A small text-conditioned image diffusion model, trained from scratch.
Model: 11.4M parameters, 32-pixel images, arch dit, text encoder width 256, text encoder layers 6, text encoder norm layernorm, text encoder activation star_relu, norm rmsnorm, activation squared_relu, num experts 16, patch size [4, 4], layers 6, width 160.
Rows from expert 13 of block 3 of the denoiser, named by matrix and row number. Rows with one number belong to one neuron. Each number is 500 + 25 x the weight over its row's rms, rounded and kept within 0 to 999. All counts start at 0. Numbers have three digits each.
# up: expert up (model.blocks.3.mlp.up, 16x160x160), inputs 108-159
# down: expert down (model.blocks.3.mlp.down, 16x160x160, transposed), outputs 108-159
up.43:505509526469516505482505478463538510538473515522470554543491489524491461481499512469494478496511444495519481481475483530512478497504499486492492536473500517
down.43:493506478514519550514541492557495527477523501489530493477467478551509496489486469455512538526504512502501425485515514479480486518462529501480537495486493478
up.44:499501508500508502529483491523551511493486511507487514533518495486514474488484502496484515533497466489483422521489468508536499494454525506511457496491512457
down.44:479451503495507540481506489524486498495485492532474444521469489492499523471499481503496508495491529468570494480546534482467506465506480497471505533512490483
up.45:500496519497472535458472464507460445507533480490478504542493490493513518504508513528467504503517493526478496453468505466460527446476465482515513460491533454
down.45:482465461503540482478511471497479540540541485455504485506466514469509501518476506497461467486483506479443496510481508514514478520510433523500531491499453444
up.46:510495492490494505487445458543522513502470488533525519549501529486488440482474551494484502517507471507496458486528477512463484454510479495428508496504467504
down.46:453511503512544540507521530460463522540507504492467466539480519492517468507522539492473483505546471531464501513513479511445504495499524508516505525503505461
up.47:493448490496503497522498491513479461497484519520502560452504504494472494512462494472487477487472494485518551516451512512491505505502492494516517502521505494
down.47:477545474476516574529490528473477461526563520476488508472501464479517499503491518499515519533520545480505590504519481514515490479464497472517513477521508514
up.48:503535484553512493527485507491519509532502557482505475519504483483477446480512485514570512510509438539502484543441482490505520515508503484518546551483487500
down.48:503530480479487496529480514497516525511494550476519507483531479497483508489506524526444522479519511453464495487502481478456508524459479470530501521525488515
up.49:489498493507518533502486500495440435500515520464542489499476517488508490496483509529439505475513525515516524522547503466469463471564535533519505479495493511
down.49:507474509492483549481497490527474540475463478496461459500456498469506470489480515452459490468515502499502512501492505470464446472510485497476469504544471510
up.50:475503494500491497539491471458500521504512514531578503450507469501451477484525510496464514510454476535524545535539509515526492504523507526484496507506498505
down.50:496484476503486541528477507487552496529482549496434528501487510495478483507531508484486503456526502525483502513482499517511461486483511467471504508494475510
up.51:466491502536477531562529477478503481534466477500452497524504440486470515502525464490514510523497504474534467487511503512522472518511487519456535492543537512
down.51:535465524479508514486490469524500490470483503488488490503487497482480496530517533502520432464483489506526461488519512492536484461481487497530507511530513514
up.52:507471516511504482508514505453508485512513503492496456447505494505510489487496484512511506503510540472527509486520514534476523486520487526484467519475510514
down.52:486519500522483539577499459497477507538461511510513469494485491487508508479509505432501478473463479565478491512438518476506436538482525480515501512485506499
up.53:491509499495500497472478496532485561492479532488501464484486486515515488508501489529468483477529490471484466521515544503537489474466536461451534484521493527
down.53:525527509545491492491473484534533501486504470519502509524479530529476530520475522512532479503474517468542522536563506506518523477528462501537488478486497490
up.54:443486552524513501480498483520518479495472464503534514519470490487534484431501494550505515494482475543517505492492506500494516513502543547520514551469522486
down.54:520504543506513530504500462505492513524477504498484489523500490502511479498504499560501510485465539535476484507487479501543534494540516468513553445520454473
up.55:497514508466508525553510556485515489495536516471528480495504466473450492504517487490468493503500494506518485534463522489519544492507534516439516490497521472
down.55:461499523504545544501477504487483536506499553471510490498447498494505543503517476487473482478488491498511511458478497511501477512485507467542514488524496469
up.56:495471492524499472512488466520525486539502496479495435487483470505470487510541500529470508496507487539518477504517481452501496497523508496512524501473525571
down.56:467480469498468487477517537498451489488533463536478466500475474477473509487505503479487483458495504525493516529453502521516527481503516479445449491489506488
up.57:500488497501495502501504506491460506517530458508514469501504515499501524518474488533507498517503486500547473506459503481504481471482447469524440498529503503
down.57:520511519496511501509527518495446478485501497465509504534444501485524497513529500465532505511492511498495515495506450500495491547504545490493519517475491474
up.58:513521481478498500540484496493468496487451499516510475498499490467523520496496512531513526483480486476514491537488514435509471529474492497509540512509493488
down.58:494469519494502523505504518477459449523477498526474519480457523510502513506445505502498508541482521535540486485527550490495515478533487517494516496483501534
up.59:487512442497491521511514488471545516483487544488468511467516500496524528489490470472507517435494451518516511480524556537517474525533546483501504477478522452
down.59:546507520508484507487542483508545490461493505533514494501541481527521519524508453517509509491514514458537560476449505531502500495519462526489462479499509463
up.60:534467495508524481540533508473487494482468561490452518502486484479441477498454503499517492533498504538518509484458551499534490473519491467502495501483485499
down.60:486496529503512487501506504494495496494487446545516467516499501490487539481487508467551507516521577488498503529455495476484528539495480479499486514463489469
up.61:462511490503474482500510528476487496502489477546533535465499493510481472503458498505519483521495471529512459495551536460552530535468497538485488485485487509
down.61:491517496497524538469518469476570519502532438520515526475518527523479488535494484527506505556507487504508477496457527519519483493515531465516490470533525473
up.62:485468526512529522482520483479524499542519551461437466476491525521492455504486486518463530483472469466506504500475508527531499508519489514464508518491518492
down.62:530541497488536529489483510502485443493491540534557509514494507485486514522494545526538506505498529492510465482483493525456498510463489507487524516522491426
up.63:497515479472519496496503556488562501497536530450516465450507504494486531484519494497518523477530504549470484495483479471539485500513509494481478507499480510
down.63:511478521536493525496468533513493504483479553523510475522499505506509451474512494528455526522502522430530507528471489546504483470499445516529511481478494484
up.64:524503522521508512488528501515481476489531541560500491469519491522472504483484488489505488517462484520445497473480492536497444485505511561516494500541517506
down.64:478518488492513504501518462517493540517500497491492520456499465492499513539480486498506504530517526480491538445495548485529535511505482528538416531464509475
up.65:495508478529484521559480492513472515496442488495549497455495478486475491502526536468469513496508522482541538506550517503476485503513494521572529493500493499
down.65:495517489483488532439507508500470490507493473497502512546488507500470520493494475476564500496484526503526527530514516441458533466466488530464546534454498500
up.66:497539487495526560500499478501517518523499501515476484498482485515549496489507503447491498515543460530529488512496472491497490515469504518505505483505500519
down.66:498490541513503465489504481535497477493485499513483516528538509474502545485506493506503478516477509479468458502497527485541447489486501518509528503539516520
up.67:509524488515523512558486482500489516510526520502522507514507493480473509483532514482552527538510525511528534516501467482524536483492514509496518493481534506
down.67:474509491448514525516493484502491491519504536518460510513510493504528528496446490499541470528482535542521556494540488478517498528499487457558475510512494505
up.68:491462508481472527542496449463552481532488509498499501533509506534497507499512501447502465520547477509510479501470518494522467493486495500505485499488487489
down.68:495551493497493505524504516549511517458504493488514503517487492544503493461501493554457568538504495560452484516544494503485512517505495526489520498542495541
up.69:490440520480509482527487515515495462496469497493495515461510485543472481502477559473517512497531485539468505507465484505504464510500522500525496496540474538
down.69:515513486502527507519494504511445512489479496469495493511550533544495526553482482522502512496530519515481528543524513491561515514482456553502501523462508487
up.70:501469532517506550539500509489506509498506515487510501545484480465500515521519513553531497499489416480528528531544496499518478471517519483526485483495536494
down.70:492535492516477452529495460521493480509510448500515542508500497520483475547458496438474451502506549499479523485505501515531496500523500487515531531511507511
up.71:494507504483488523490497513509510467506516443536530480433504492483497530520531528452548488512491485481493560482525503487504488521479526518473498478484495469
down.71:488545517481540466487500533492491472515497455507497490525480511493490539469478480440493509514504485533472537494459488490504462523467540492465493491491497458
up.72:483496520476443536499498476501466516508458471537454437529494504497491494498516509517499493511500490542542499449472509448482514455506500451528494516521538502
down.72:496549476471474564519521501510498492510498514505493537530498525516543503509529499536525524479512482482522548498503497487463499539510538492496455460514524507
up.73:501474521490520550544498469469525443520497525473540506526499485474486492478507556453508497525551480496528492486501507520488484487511489507492458500493482484
down.73:509466475511459516495520482504507478482522469503516497470545521458519459500486395500516518457515498484518489500468503498526527513463504449486480501502487506
up.74:479527484474492477495515507487540495514455445495460543496479486496495494494513524498498503479502498513495512526531482476442489505571553528505512497536473454
down.74:491499461467504475548497503498533513511529414558456518564488529530547480539478494550520538493515501476468537465527503514544480490529554494526519490502513502
up.75:471471462458513498540481499508522536496515545469541465523501520505565478487537491513452500499538513527528540543496537444515529494521500480471504473498545532
down.75:511473487488500546529510548489470546475517539507522481488459504519488509506468506518491491523528501485512537491471476482522485522538531517515496492421479488
up.76:482517501485528508482529488470441487495483487505521521484505468476519503472515506451455522531499504472530476488500477469455496531499537515445558514533551540
down.76:515446480484486528474532475520517538487481493516497501535491438478506490525521481498526431513502507515491460494480553476491492506488535500468498514530556521
up.77:505537477526509491528517448508466484522451510557471518519501529508489526543521527468457522504499560532494451497517472460563502502524492523511441499510485536
down.77:529490477518500470478516432506491489490517482462506511521497482471477465508468506540495500535488482522511517533450503479504501568519469455528480445519519504
up.78:488486546502517513507519477470489494503564545510492440453514498504485513495522461470488507493492476491541484498479524490487482495504508489482524453544526500
down.78:502477513508480488481479538495493504485480580512492485510478506514466535497474521480492481492499464503511490463568490501511487447503489532487524531550514484
up.80:499510508471487521490430487515486484473489524526490475539490489483448477447483538472454466501525490551452475503477512523519504527521475529521528527506506468
down.80:485501476494527442457512495532506511496456499503482504448486495461498477486507487482512495563513476475523535526483505534518504497542479529494507503529494469
up.81:491511471498490505506524485500568522470442486489579464524484508507526461481574482486509484479516472521481465531524530506560464498518524522507490503507504482
down.81:511465528499487515525486470504554478504531532533492493502519498505511501479518494552448501529490491496490506504484497495535433464532516468489461526502512534
up.82:504529460545474462508494453517480488507500551500431523497497515502442499503486514486459495515505515528484465554430479514499469501458466506503485512502535506
down.82:522497491553477520529487497506541505500439553476550467464475485517506493487509519518463505498474483492521492567470485502507547513543493531478505497535491478
up.83:493489489497483451545506524501504504534494482491528483464505489477505517489564501542490521501488482498522529526480473439463550525488490450498489520512532517
down.83:471510481525462458483501461477525500466529495499486498498461489502502512500508477536500489532501503487510522510542524530482480477493433502504504514409528490
up.84:491495488498436506514525478521516506505476526458489519530503518531509528517551520525495522510505497503557490488499497516512516490538521482473451513486519544
down.84:495543469494487499482527480477499503504511529556497511489447481488497504481463514538504505479479529546483472476525499537486466530528565493504481513537501544
up.85:490507486509454496501523494489525517486493525487464506519468483542511503497513497539491509489523528495525521514517484467462518442497534525523544480542499512
down.85:475500516472551487503528435518533472520488492504461489488478528493476547489531500495498484552472504539510486441454491452495517467512500469540478485554536537
up.86:457516473501493517495513515514503484513535506489577503475503532508485517445510475451517482487537513518468498489552480542493491479521502534472516467437492533
down.86:540465491457488506498523508471468507475474526468533469495500537521512501526543545528506522441503526476505486503505509489437488498513518494496445546504500497
up.87:501551508507474499477518491508574514521501442475514525527482477491493506455464499490492520509515468563463457506552506510506488466490546456526513498502540526
down.87:457490508501526438493502510503506534517499475505468510531462509514540511482523508489510482534482497515519539527479505525481480496480502461517482476473475501
up.88:511490460501479497546493524496467498502524507495552532470499518519494511507501503530496494477513487507488531526450489494528502493508487517558502531501495540
down.88:512524495478482488508494515484465473467466484480503469472495479497458490470539507480487472508499498542523503492498488471494481504494493534508496475544507467
up.89:478514461474518467522496498505480517507490442512559469480472476510487492499487484484517470510537526518502525509529535471518503486506462434492466514497476523
down.89:471527524501520483537500560501458480512526511502500513464496492492502531515507506464536473433511479470459539502462503447593494530531493510484505486476487530
up.90:484500496478521502505481454515498516465515492511557490523507509487522518494509495489528505490516487481552479460501485482520501483492520492487540524529472515
down.90:477519539534496465476497476503469486477545489504500455491504494497536477480491481530512483505507505540510500481451509461475509468529481499529533494472515500
up.91:505502505488475469536495470507511492544447454513451510484503486517520477499527503471485538475494505510521508505525496510489489496503514477482505520505485509
down.91:529498512505473513516481451499487516451489499514497495506500472484472486499503494493460456547469508471532501495500486502519499474503490486505518510472480502
up.92:516527517512525490482504508521492509534507440496480485520501474460485489452481486518472478467423502502494465486432492472479505480491507490485564514469497512
down.92:485444493539494462509508486481453504449484506494533469485474481482504543542527499526482524470458500479482485516498465493537502485484500523499508487473513500
up.93:471503477500492522527485486512520480497479485522491441471497490472499457501499521463471524459514550534483428471478454498490488511488505496500459472498484487
down.93:523523500487503453483480457507473518544446515494493480471511488502472486523498498523481499528496475496518540504442493517465516514494470510520494450549509451
up.94:458507496532483530503468501507474493516486547486534478502513488492529486485514481494459552524498466487473526496531531509483468535513515499478510483520505502
down.94:496505494454484513483524479501507475508524503533481479491524505502480464504562525484530540518550489501451515531499480491478475518493500488486524500504479470
up.95:514537489496528533564523515483503468528503518512465477446489485495516519509473471518501497481493496485507498498490503522462527497454530512476447500523501488
down.95:504539479509485506526464463494554494506529517486456454489542514546470506484490496491539489509526479484501524542501500486522498533424525505466494497513505504
up.96:497520518483555476473525539504467529471524518496518526496474490488500518511454517474516484494508501475479496520510505504503454515492472540460468498545534517
down.96:477521493490518536497515494519497476481444491475468494481504503529506490486497527514554517515508485494492483554527494473494457516497541529492485492540533492
up.97:511529523494497500500495533495469480523500462527480467512499453499537489459505483507474496517487483465497519513456494542524493490533483503514480467518461492
down.97:477481492505517472512524478499454537501471425530480497470501525477525533463504490554500510503476506508476489509443487508509489497554452508492481541528506477
up.98:486565477483507518461517516511480475492501482491501463491500515500511465535513507490500491500534532500526463555503464518541501453515476480533455495494491456
down.98:493510472495460514492500492524522485457518504496456528438510509494493529528578512516515473529520514484523530501494522497486474532445488486498530463479486455
up.99:509489459538525503497512517514541482504530494485594500481507495531484529500541510490454522531482530506450508512487500498490498499535467493533508487522507507
down.99:483435514503467507500500498493478520505487543487535514503475493500489518482514523478479506498543458478508476477521495512499596473489465531470482500509518559
up.100:549515513497458555531516500532529487511489510501514505531484498483499543524479493476532523465480478473501495504477528509524520540443456502473497464494516473
down.100:463508455480533473480512507475442533502442471488523494503469571546489540495488515456506483482462530529484472498494532527529497518482485537514505496535505522
up.101:477510513484462479526500468501496508476533506540452491472495525518533522464503514513484510473506511497503503512490484546467501508525480556528499536560523481
down.101:514474480452467498410487474475513498517471483529514480469491477485472520496509494496500497537480474483510474480476481504519486519543503500511475520501520509
up.102:476464514524517505531524549515455493505500531478499520488506466480542538544507471482514505483558541516487489459490480529518492502518481495447535497491532510
down.102:456487503523483517547520519501512516481531481522508500519505475493489472507507461538482506448510496491507560476507514505508509479509518453505502483488508517
up.103:490495485481480491532495479515504509510489397493479464445497522551482487521547513527523512497471485480489526480572550472512504512535483465504504517462490514
down.103:525520473516514484480515518507529517514540439465526516495506524490486511490485501498486512463520479550480511484503479482526480516475512515541504490494527508
up.104:493476518493449494514501509495530536517540451508461516539496529538493477569528502523536501488512496470490454506522525495507503469516500558485506503481498509
down.104:508515477474490495511491525511480518509501527495527530525522505492494496488530537525500518511501481462474553472497525490535497480550479474529461499512500493
up.105:504493486527484513501513454513524469449478490514541528469502521500486506529468505526518520475501462480474486526508472473455452466482506496502479496465487504
down.105:499501506502484499505487470499546501550478505485497538441481492504521490517465515501465509515516475518493538475571543536516450497481483534484556507498489533
up.106:518516529457543429506467468498539513503538466499469487481528485467486480506482507493500476505497487518469510494507488509522516514473497469481526469560488497
down.106:480498445502480522514476493489531502509553504491552516455467501495478516467477479478499525521482489510504548502530512500504466511482535507463490500448536537
up.107:481477495555495487522497526498509470500555470520551457498503490487493506507537467470479504545462460490524483514520525499525476510485500509534458535469479491
down.107:445480503463465497509493537492468519513489449498506529503486489518503503489493487502484507449507533499472500478482487501459499488478510509445480466491491548
up.108:517508504522535516504475497453481472520523498506502573477503498482499495486494499484529524482527514489477511521475432517479469497525504508480496493477492486
down.108:487500486486482533500516507567503485508507468500506479525494514501499488511468521512505486534543524531489479478489535496542504488485474505520481497465481548
up.109:491522494511499531484514444512463512521521505484521479502492479473487507507417462474501484524495493462469457464536486513462482534514543520562499496538542484
down.109:522546506501510465465501546490502511476544469474482531497477486503489497520489486493489494533488499496555537465518495492497462460543498480558496468514473537
up.110:484518471513514503522506535509455492475488455452442434547498500492496508468529490488523500469488454491475504487515493498499544532522465530472540567454514474
down.110:483513513494484472525488503486520496504492488440528513522432511515475531455513474522487514514512496489478489499476470518479469471501520508525503521537511483
up.111:534524483520484495495485494486524530505488478512492471450485521502501497492509500466484513525529519516475506502507494508487478517540486498463515514475473479
down.111:502481495506484500510511506519516497490456529505486513498477487505471500508529506455519509490500475464480473497529542579471472485482463492484510524476538448
up.112:497498467496482487517464522502485444518472480540447492438495514502469474499464531509483527527500509454515502532492500482481506506530510492518493523473500493
down.112:505489476498529566509459492486479495505507468487521482491477507465480511484470514487487453526487530522488485546491487508504511492493526533469481469454490505
up.113:505530518466467527510473523548502501513498458506471476498497506488480531491485490466483496542504530537503527506505513480503518528496526540504486476520479466
down.113:520446534547482455499469493514494459471490517496503493515534509533495496498549481513507529521529469485494493488487475531502506499490516472478519523544509499
up.114:496500501476506528511493465480485529524503473492559503541498484504460498471508487496529493491512496476525504444509512488511498495488479542464524471442498506
down.114:491488518508511461484485492481509493520553501464459457515495504494524525511526491465515478515542495506485508483527504501493493473491472437560541493520500523
up.115:528513508473521514567470536541526515523498495497517550527508513517523565526521499435518506489522485470524464484489440506484494519477502500502475505477476460
down.115:451484526516492499499488503484506495506506502499550488494473463549474521522452551468523473453473506503499482497488467525487504468436474493483525519477487500
up.116:507557504524521462511490507489465517493503532477438509534485477515508477500468497470508501494515488516478464526509519543487465493498566469505498503539495520
down.116:489490494541513492547486485528497496500435477517505509537472511488513490500508502521462518480512539511434548540534503487510511527470466508442425499539485489
up.117:520534461515514489480507482467511516505518467479471519551510505483508461507509489554550477517503488496555415520512504512545543472504511512477432490494514492
down.117:498493471500488488521505567491486497504498499453473543574494508523484479495490498471529506511488515489479473546521503538490462453574495506472503499513533513
up.118:460457548502514520485481539495494459504502490487491498499503507492480490444499497486493491538494443472479499527517515550457513470505482517495435495494529469
down.118:510481475490493482487505504478510552517511539528521513519465514502465490493433524486486517472517479487432543498455524543490488543471521487507470508474515464
up.119:504492484547489505447514489519479531522467551494517485479518488500541522479524519508447498453530509507514515543478472473479495512526568466446484526517559477
down.119:498495469494524463489506442531495486497526460515488532538455541521468516506471469476517485499494484471481498469501501406520492499515439476482498495496439508
up.120:473533500510509472546486497470493474501469439484485542484470510461503500522513508510524510534463482487542480518511492512503523485515515449522476480505514512
down.120:482488504485521542527495529490504526516501463501471493511527480507511490520501496522513523463506548500498562541529480528483478546499493522459484525509505496
up.121:499533490496502464520490515495496525513484502489485449515481481535478476466502513529509517528458506504485450527521470501483542472490539532494442535475515488
down.121:547468543498469513512531508475506520482494523476498478478505503477480455472510500484475498486473519499524484472498531466509473439519476457477510480528482554
up.122:504494490492479414530499522500493484495452510489464471515539506535439490496512497464504500503520523505548475500503512470465496523499472494482517505505521473
down.122:495524529481484545539496503487526475494488534498453546517505481485503501518496507483491498524511528493519463521490514501488535476473469433538500472495528563
up.123:516471511484505545502510542486507523525502469551477519489535505473507478519457490535501524506470509497467527484470522569469448496506507490531529532534539470
down.123:492530491518544489535497505490435473517483511527507504515506514478486532477506497508489485518450521485468490527477484531512515530571475547452498520472517478
up.124:481492508461505517488489483461506495528499498483436497464514473540488507531504526463483479512503505513543507486519497492504529519527512468504509531506446517
down.124:508469528525497481498517498528465527493445515474471509509521488520501523485508475530521527519499531509519505531504500472541507472522521494541465520479500528
up.125:495525536514512465525502485496486499513486477486476531505490470464517426505510446508497497529516534523517484501484463496485480523490500447477514519483525514
down.125:472460493490479516496534472490528523485502486521504499469506509453461462482499541500498468474531471478488525510528540510546479459526553481483504468507496515
up.126:488536496476478496529491536472522474501537522486516517519477489532511503506447492523494518502484523489499524543468496515512499455531466497453473489506516485
down.126:511494518512513500452516494551499508457485513501534500508512476486506487517487491541492488482535523515504469526517474464458547506467467447519489536507457481
up.127:521505477534505569521527545497516471501517541502512475525517514492527469479463497506530490509495473519516523524523504453478501502494483531536516503486496498
down.127:521526530497538422508504510492490510521467469476506556501501483486479462519489504533488524521508496494559475463479475488486547473543478497521515465526495499
up.128:485554480522498518533504508500523498494477542496454504515497512511481451562484483493497489492481494479473476465496526486520510538495494488452491502527481510
down.128:473521452518489478479522495486534465502504518515519524503463505495497510513477468488517500564534511526478535515458532499447538503521500511491512447517539476
up.129:506515492515490497516522466485485485512499472503479481477493466532473515491545520512486515504508468514521525503499467480496500500543512495472539449460503491
down.129:518469526497509493488475522514475471486477524508475502512487481541451506516486449481554492449517485497534465511487505488525487472486503529481501523475501462
up.130:494521489489485516481543565488502551483495533621490493512549486502498533518524507491541462494508507502527471494503531518480500479524494485529506531492462559
down.130:510508531503491492491531493489554485469541479470475469450544514509484503512524510504538498505511488530477400527459459461499515502500492528490522480487539552
up.131:484494479488474524474533479524525501528463460475480448455498494494526469485504462477513510494514497543439502499480517454526519475528525503520445521538513520
down.131:544530517551530484459536448522517521464506522487531543501494493517459512501537509523505531516500459496457502556548537505490486518503525526502478491462519555
up.132:496477477493465514518499551508494554515497471501475509517485478496468525505483487524486491506514469470489495500497487523467519498468486534514508492489503466
down.132:467507525524492489449474480506472523493504490521513544478506508487517534481496470493489481478510514534443469538530533515480551570508491472459470543450500521
up.133:540513501496480533508543556455481529511478501423537508501503514492453542522510495526519510489466518525518497491522534510500465514523514475543531494458515524
down.133:489541502502483498504489570522547521510510507506496495514449521500496525514470471470502486476494487496501568474500486470484538486479522489535505502402497524
up.134:497515501472480484492522507498503508514498488492482472467489539523510515510489525539515458526495516508516522513537525500485498476458521523512526511476522530
down.134:491539468512494461519524460483522505487546469472532518512507480452540459539525549515492492493495525500487488459540536478471441487507487498508517463469492511
up.135:495507505472474572519509499507513488500529500476493468497488504516493508512482492530517476504529514501511539492505481527505480515475505474580519523468507527
down.135:485495455536454423494471511497499511507527542481540494510506484511510494460520519537531474497512475470574514483489540504484513491520491491527484472532488495
up.136:517490518486503510521490496524541487476554504502514527503505513524518482508517520470458486455507525514449470527550499478533485455496495487497517485452505484
down.136:509490523511481528530482539506555501526469514481514529477490494499478488486517494477474502493522480447450473536509491553492505521476481478509512510418509504
up.137:516503484543536505535451508496529493526527440520498482470491516514529482490529509543517529485503491506509510534480482498510538472480506484501510494467492510
down.137:504504530540469456490522515533556519486559479497472499492487510515502492506489490465492484489534514499500521489481509483510510517474455525547504525385500498
up.138:563517499512482529522488490509539489517531543528528484518520490532540536480513555490517518519451519528494541499455490472513482501505523544574506514520450509
down.138:468479493502483529510487520494494527481485493510534449493477502452475461460518488519518500506515476483493471481528497517494538514507461463505461518507515531
up.139:486508472509532553480501483522509514504527463533508470503507482493492502451479484477477501489505486517480466517461482526573487488491527492521515526504489525
down.139:500526524532475489509500481514520546485531523515502529473471477512485461506526501527536495496481467458469461462505510471495506530465475536500498507461511464
up.140:513506522435507500478504527507471523485470485503517505434512473533504545479508486484497491521511503488496475512518555510511517484522494492431497470478480515
down.140:494508533511513558514478503494534504534469490474467512498530484533498539503519513511472474513509491494533477462487469543448474494487502525555451470515524506
up.141:506466499505501513502577519478592495566497534514485527475496528500523494477519558530512478491506520477519456485535496530491492496506503502530484462539503481
down.141:468492496507529504495508495517537514486487500533523511494495495550496481489530498529550446523521513505470499459497529491496482494501502495458501508465485484
up.142:484473505459453526545497471497454453476456507506469433470508522500491528510523525535495505504512487535503535524520486445511515483492506503543485525528518498
down.142:502531492495496558466510516513517522479491550491543536511448466521500503487483504498507505502484543479559510529529499509487564475462515503508496518462495502
up.143:521470495533482533483511484482482513474478471501511518503486509505473500473565511538485475554466484547504535538495497487490486508499428460527441495516493553
down.143:527551482478540456499515501517468491507458497452483495451525495462500483506520519466508520496489547506470483505486467520488507500527511499505498510471561490
up.144:494485469435479520517514469467513487461557494516522436497499486514463472499511491509495486459528520524519502556480496474512510537502509454525486499564479501
down.144:479496483525532475505475492540462491477484505463472507479494520502525486453514474509502498536495496489504502488509479461485476544537462492519503530472473505
up.145:470518483495547522478501488515497500484498464495499490409498503505495473457469508511507507505489434495542429505504486506516482527467482422495487507482526489
down.145:493501470413491495517508460503516481482536482491488483472488501506546474503481512496473497516496524504512511481519466491541469510501523535523460511538503461
up.146:490469490512524506530523489505510423486454503482517463500500519503486522470483500463509468509499501527459507533447520516482496519484553463507501506479530523
down.146:496508505505505509460505441488445518510501479484490517505439513491509529521479499510534496486503554470524518500486469505488512543532499477547536474517461522
up.147:476476486472490458535507478523497490514489495530507493475495496511511523479527499524490509529486439486475486498452484520480489495529534506468514513530576520
down.147:510494489448533492509519510501512508519478489495513520466491465491515484507508489546501516485495489490498485508523491458478524515490544501465491491493463563
up.148:507481484495462520536510457493444506484501487536529467473518511484460509514493517493481474504500489480520486492521513508509493502548494518516565461480498520
down.148:502499520467537528481485523496531498498478470484493471530473504492486514538471509475471526481511527485576477489459501516462491440520504511532495484533499515
up.149:514490506511458548518491550515515536513519499497448463541512510496515487515462493484505477519511510520494533497480470471467519488484512443500455485514502538
down.149:533480481527499443535487522493486492465529505533465490485470475522452531492516491494508515496479472530556518509505495452509509514480513490498467482450498505
up.150:522526499462496533484491469503477471506538477527521532503496469524500481511503491482519512540541519477449492503490545475553492500500541572517479504503529481
down.150:499551477530555518509499427494471524506503497510529525532479540504468493508542489459511491485458542492527472517488511472508503523459530477474519459524546478
up.151:500481495519489551519521515471495506505492476486445484464493531512503487500501470496438516486527525535509450501490511506513505514500501510469481553492499492
down.151:524478516511528496511494455475472497516468549516460494494554491470520457521535508537530537493493514474503507500479499500503487484481487512485459509521482444
up.152:478484520483495524501494501516507482511457480462492502508480488479491503514489468523492503551481480510531522490460517496519505485480543483521509493465526516
down.152:474510459461534496532509517537513506511496469494520559495483524512500494518506448472493502470510525489455465504469490531488495489522498512475520483512494491
up.153:509515505481492508476489516529483496481525469466485528548500512486516513488451486522491475455476529501493483477548493483484479531473507503534488499479476531
down.153:486505538509482504490470470533535500492483490468455542505483495487529530488462504511536526544468474482530531532507469474490503521467482496479526548518504521
up.154:516535468501491496495521523487521511480516497520515481471481513497523498464472526532490505474505500472517473555487532477508481556549492459488452503493428484
down.154:529503491484483543495500489507486546494464450528510515527476485495463480513534461453531515497487522531497531475497489498527485499501458494527484534483481502
up.155:515543494498527520519501469472527570496490548477486524478482548499501492494546514522473503497468490520515487521496512532518540520455539542531454526495476530
down.155:501542513540501515519502497502525464510478482520537491510467477486520480538474516519479512485496499502520494517502521502468519493449478479468470484491554559
up.156:476481505500470497534504533485488501498499525508517489433509530487456497516548497501462508497497491488519512478484494492512514524519479474543468490511555512
down.156:507512492525464546505524498489477472484492490556506509474511516539480504516491515460510537479538514497514496515514461454483551538476469565499488510481508483
up.157:514488506502514519492500486529509491453479522475464447490502508453542540495520470541523454543483459505522502505509486492509457496524507485515500499479495470
down.157:480530482495492515490482503469513484555519490507501512530505515466473491497516541469508608494484457510504492510502510502475482507469480494518491498522497523
up.158:503451475490459504543516445507461483467464497505491458485481510483498493480494488518494454495488440519532546526448537456500486494558485488542516496485525488
down.158:494519501470517541452499481461527537550501500485539544508486528472519492538450490525528556470504499460512470504504501500447519511549540518520535478483486490
up.159:530504475506501510493462506509499486505510478517547529483501497545523481487524532469463541462492503467457525546535502527486498465482505534487512503466494511
down.159:486470500524478491448519540495518502483483524506513516517468504538487495506497463498507468479481504480506450531538532474482510486486468536521518538449509532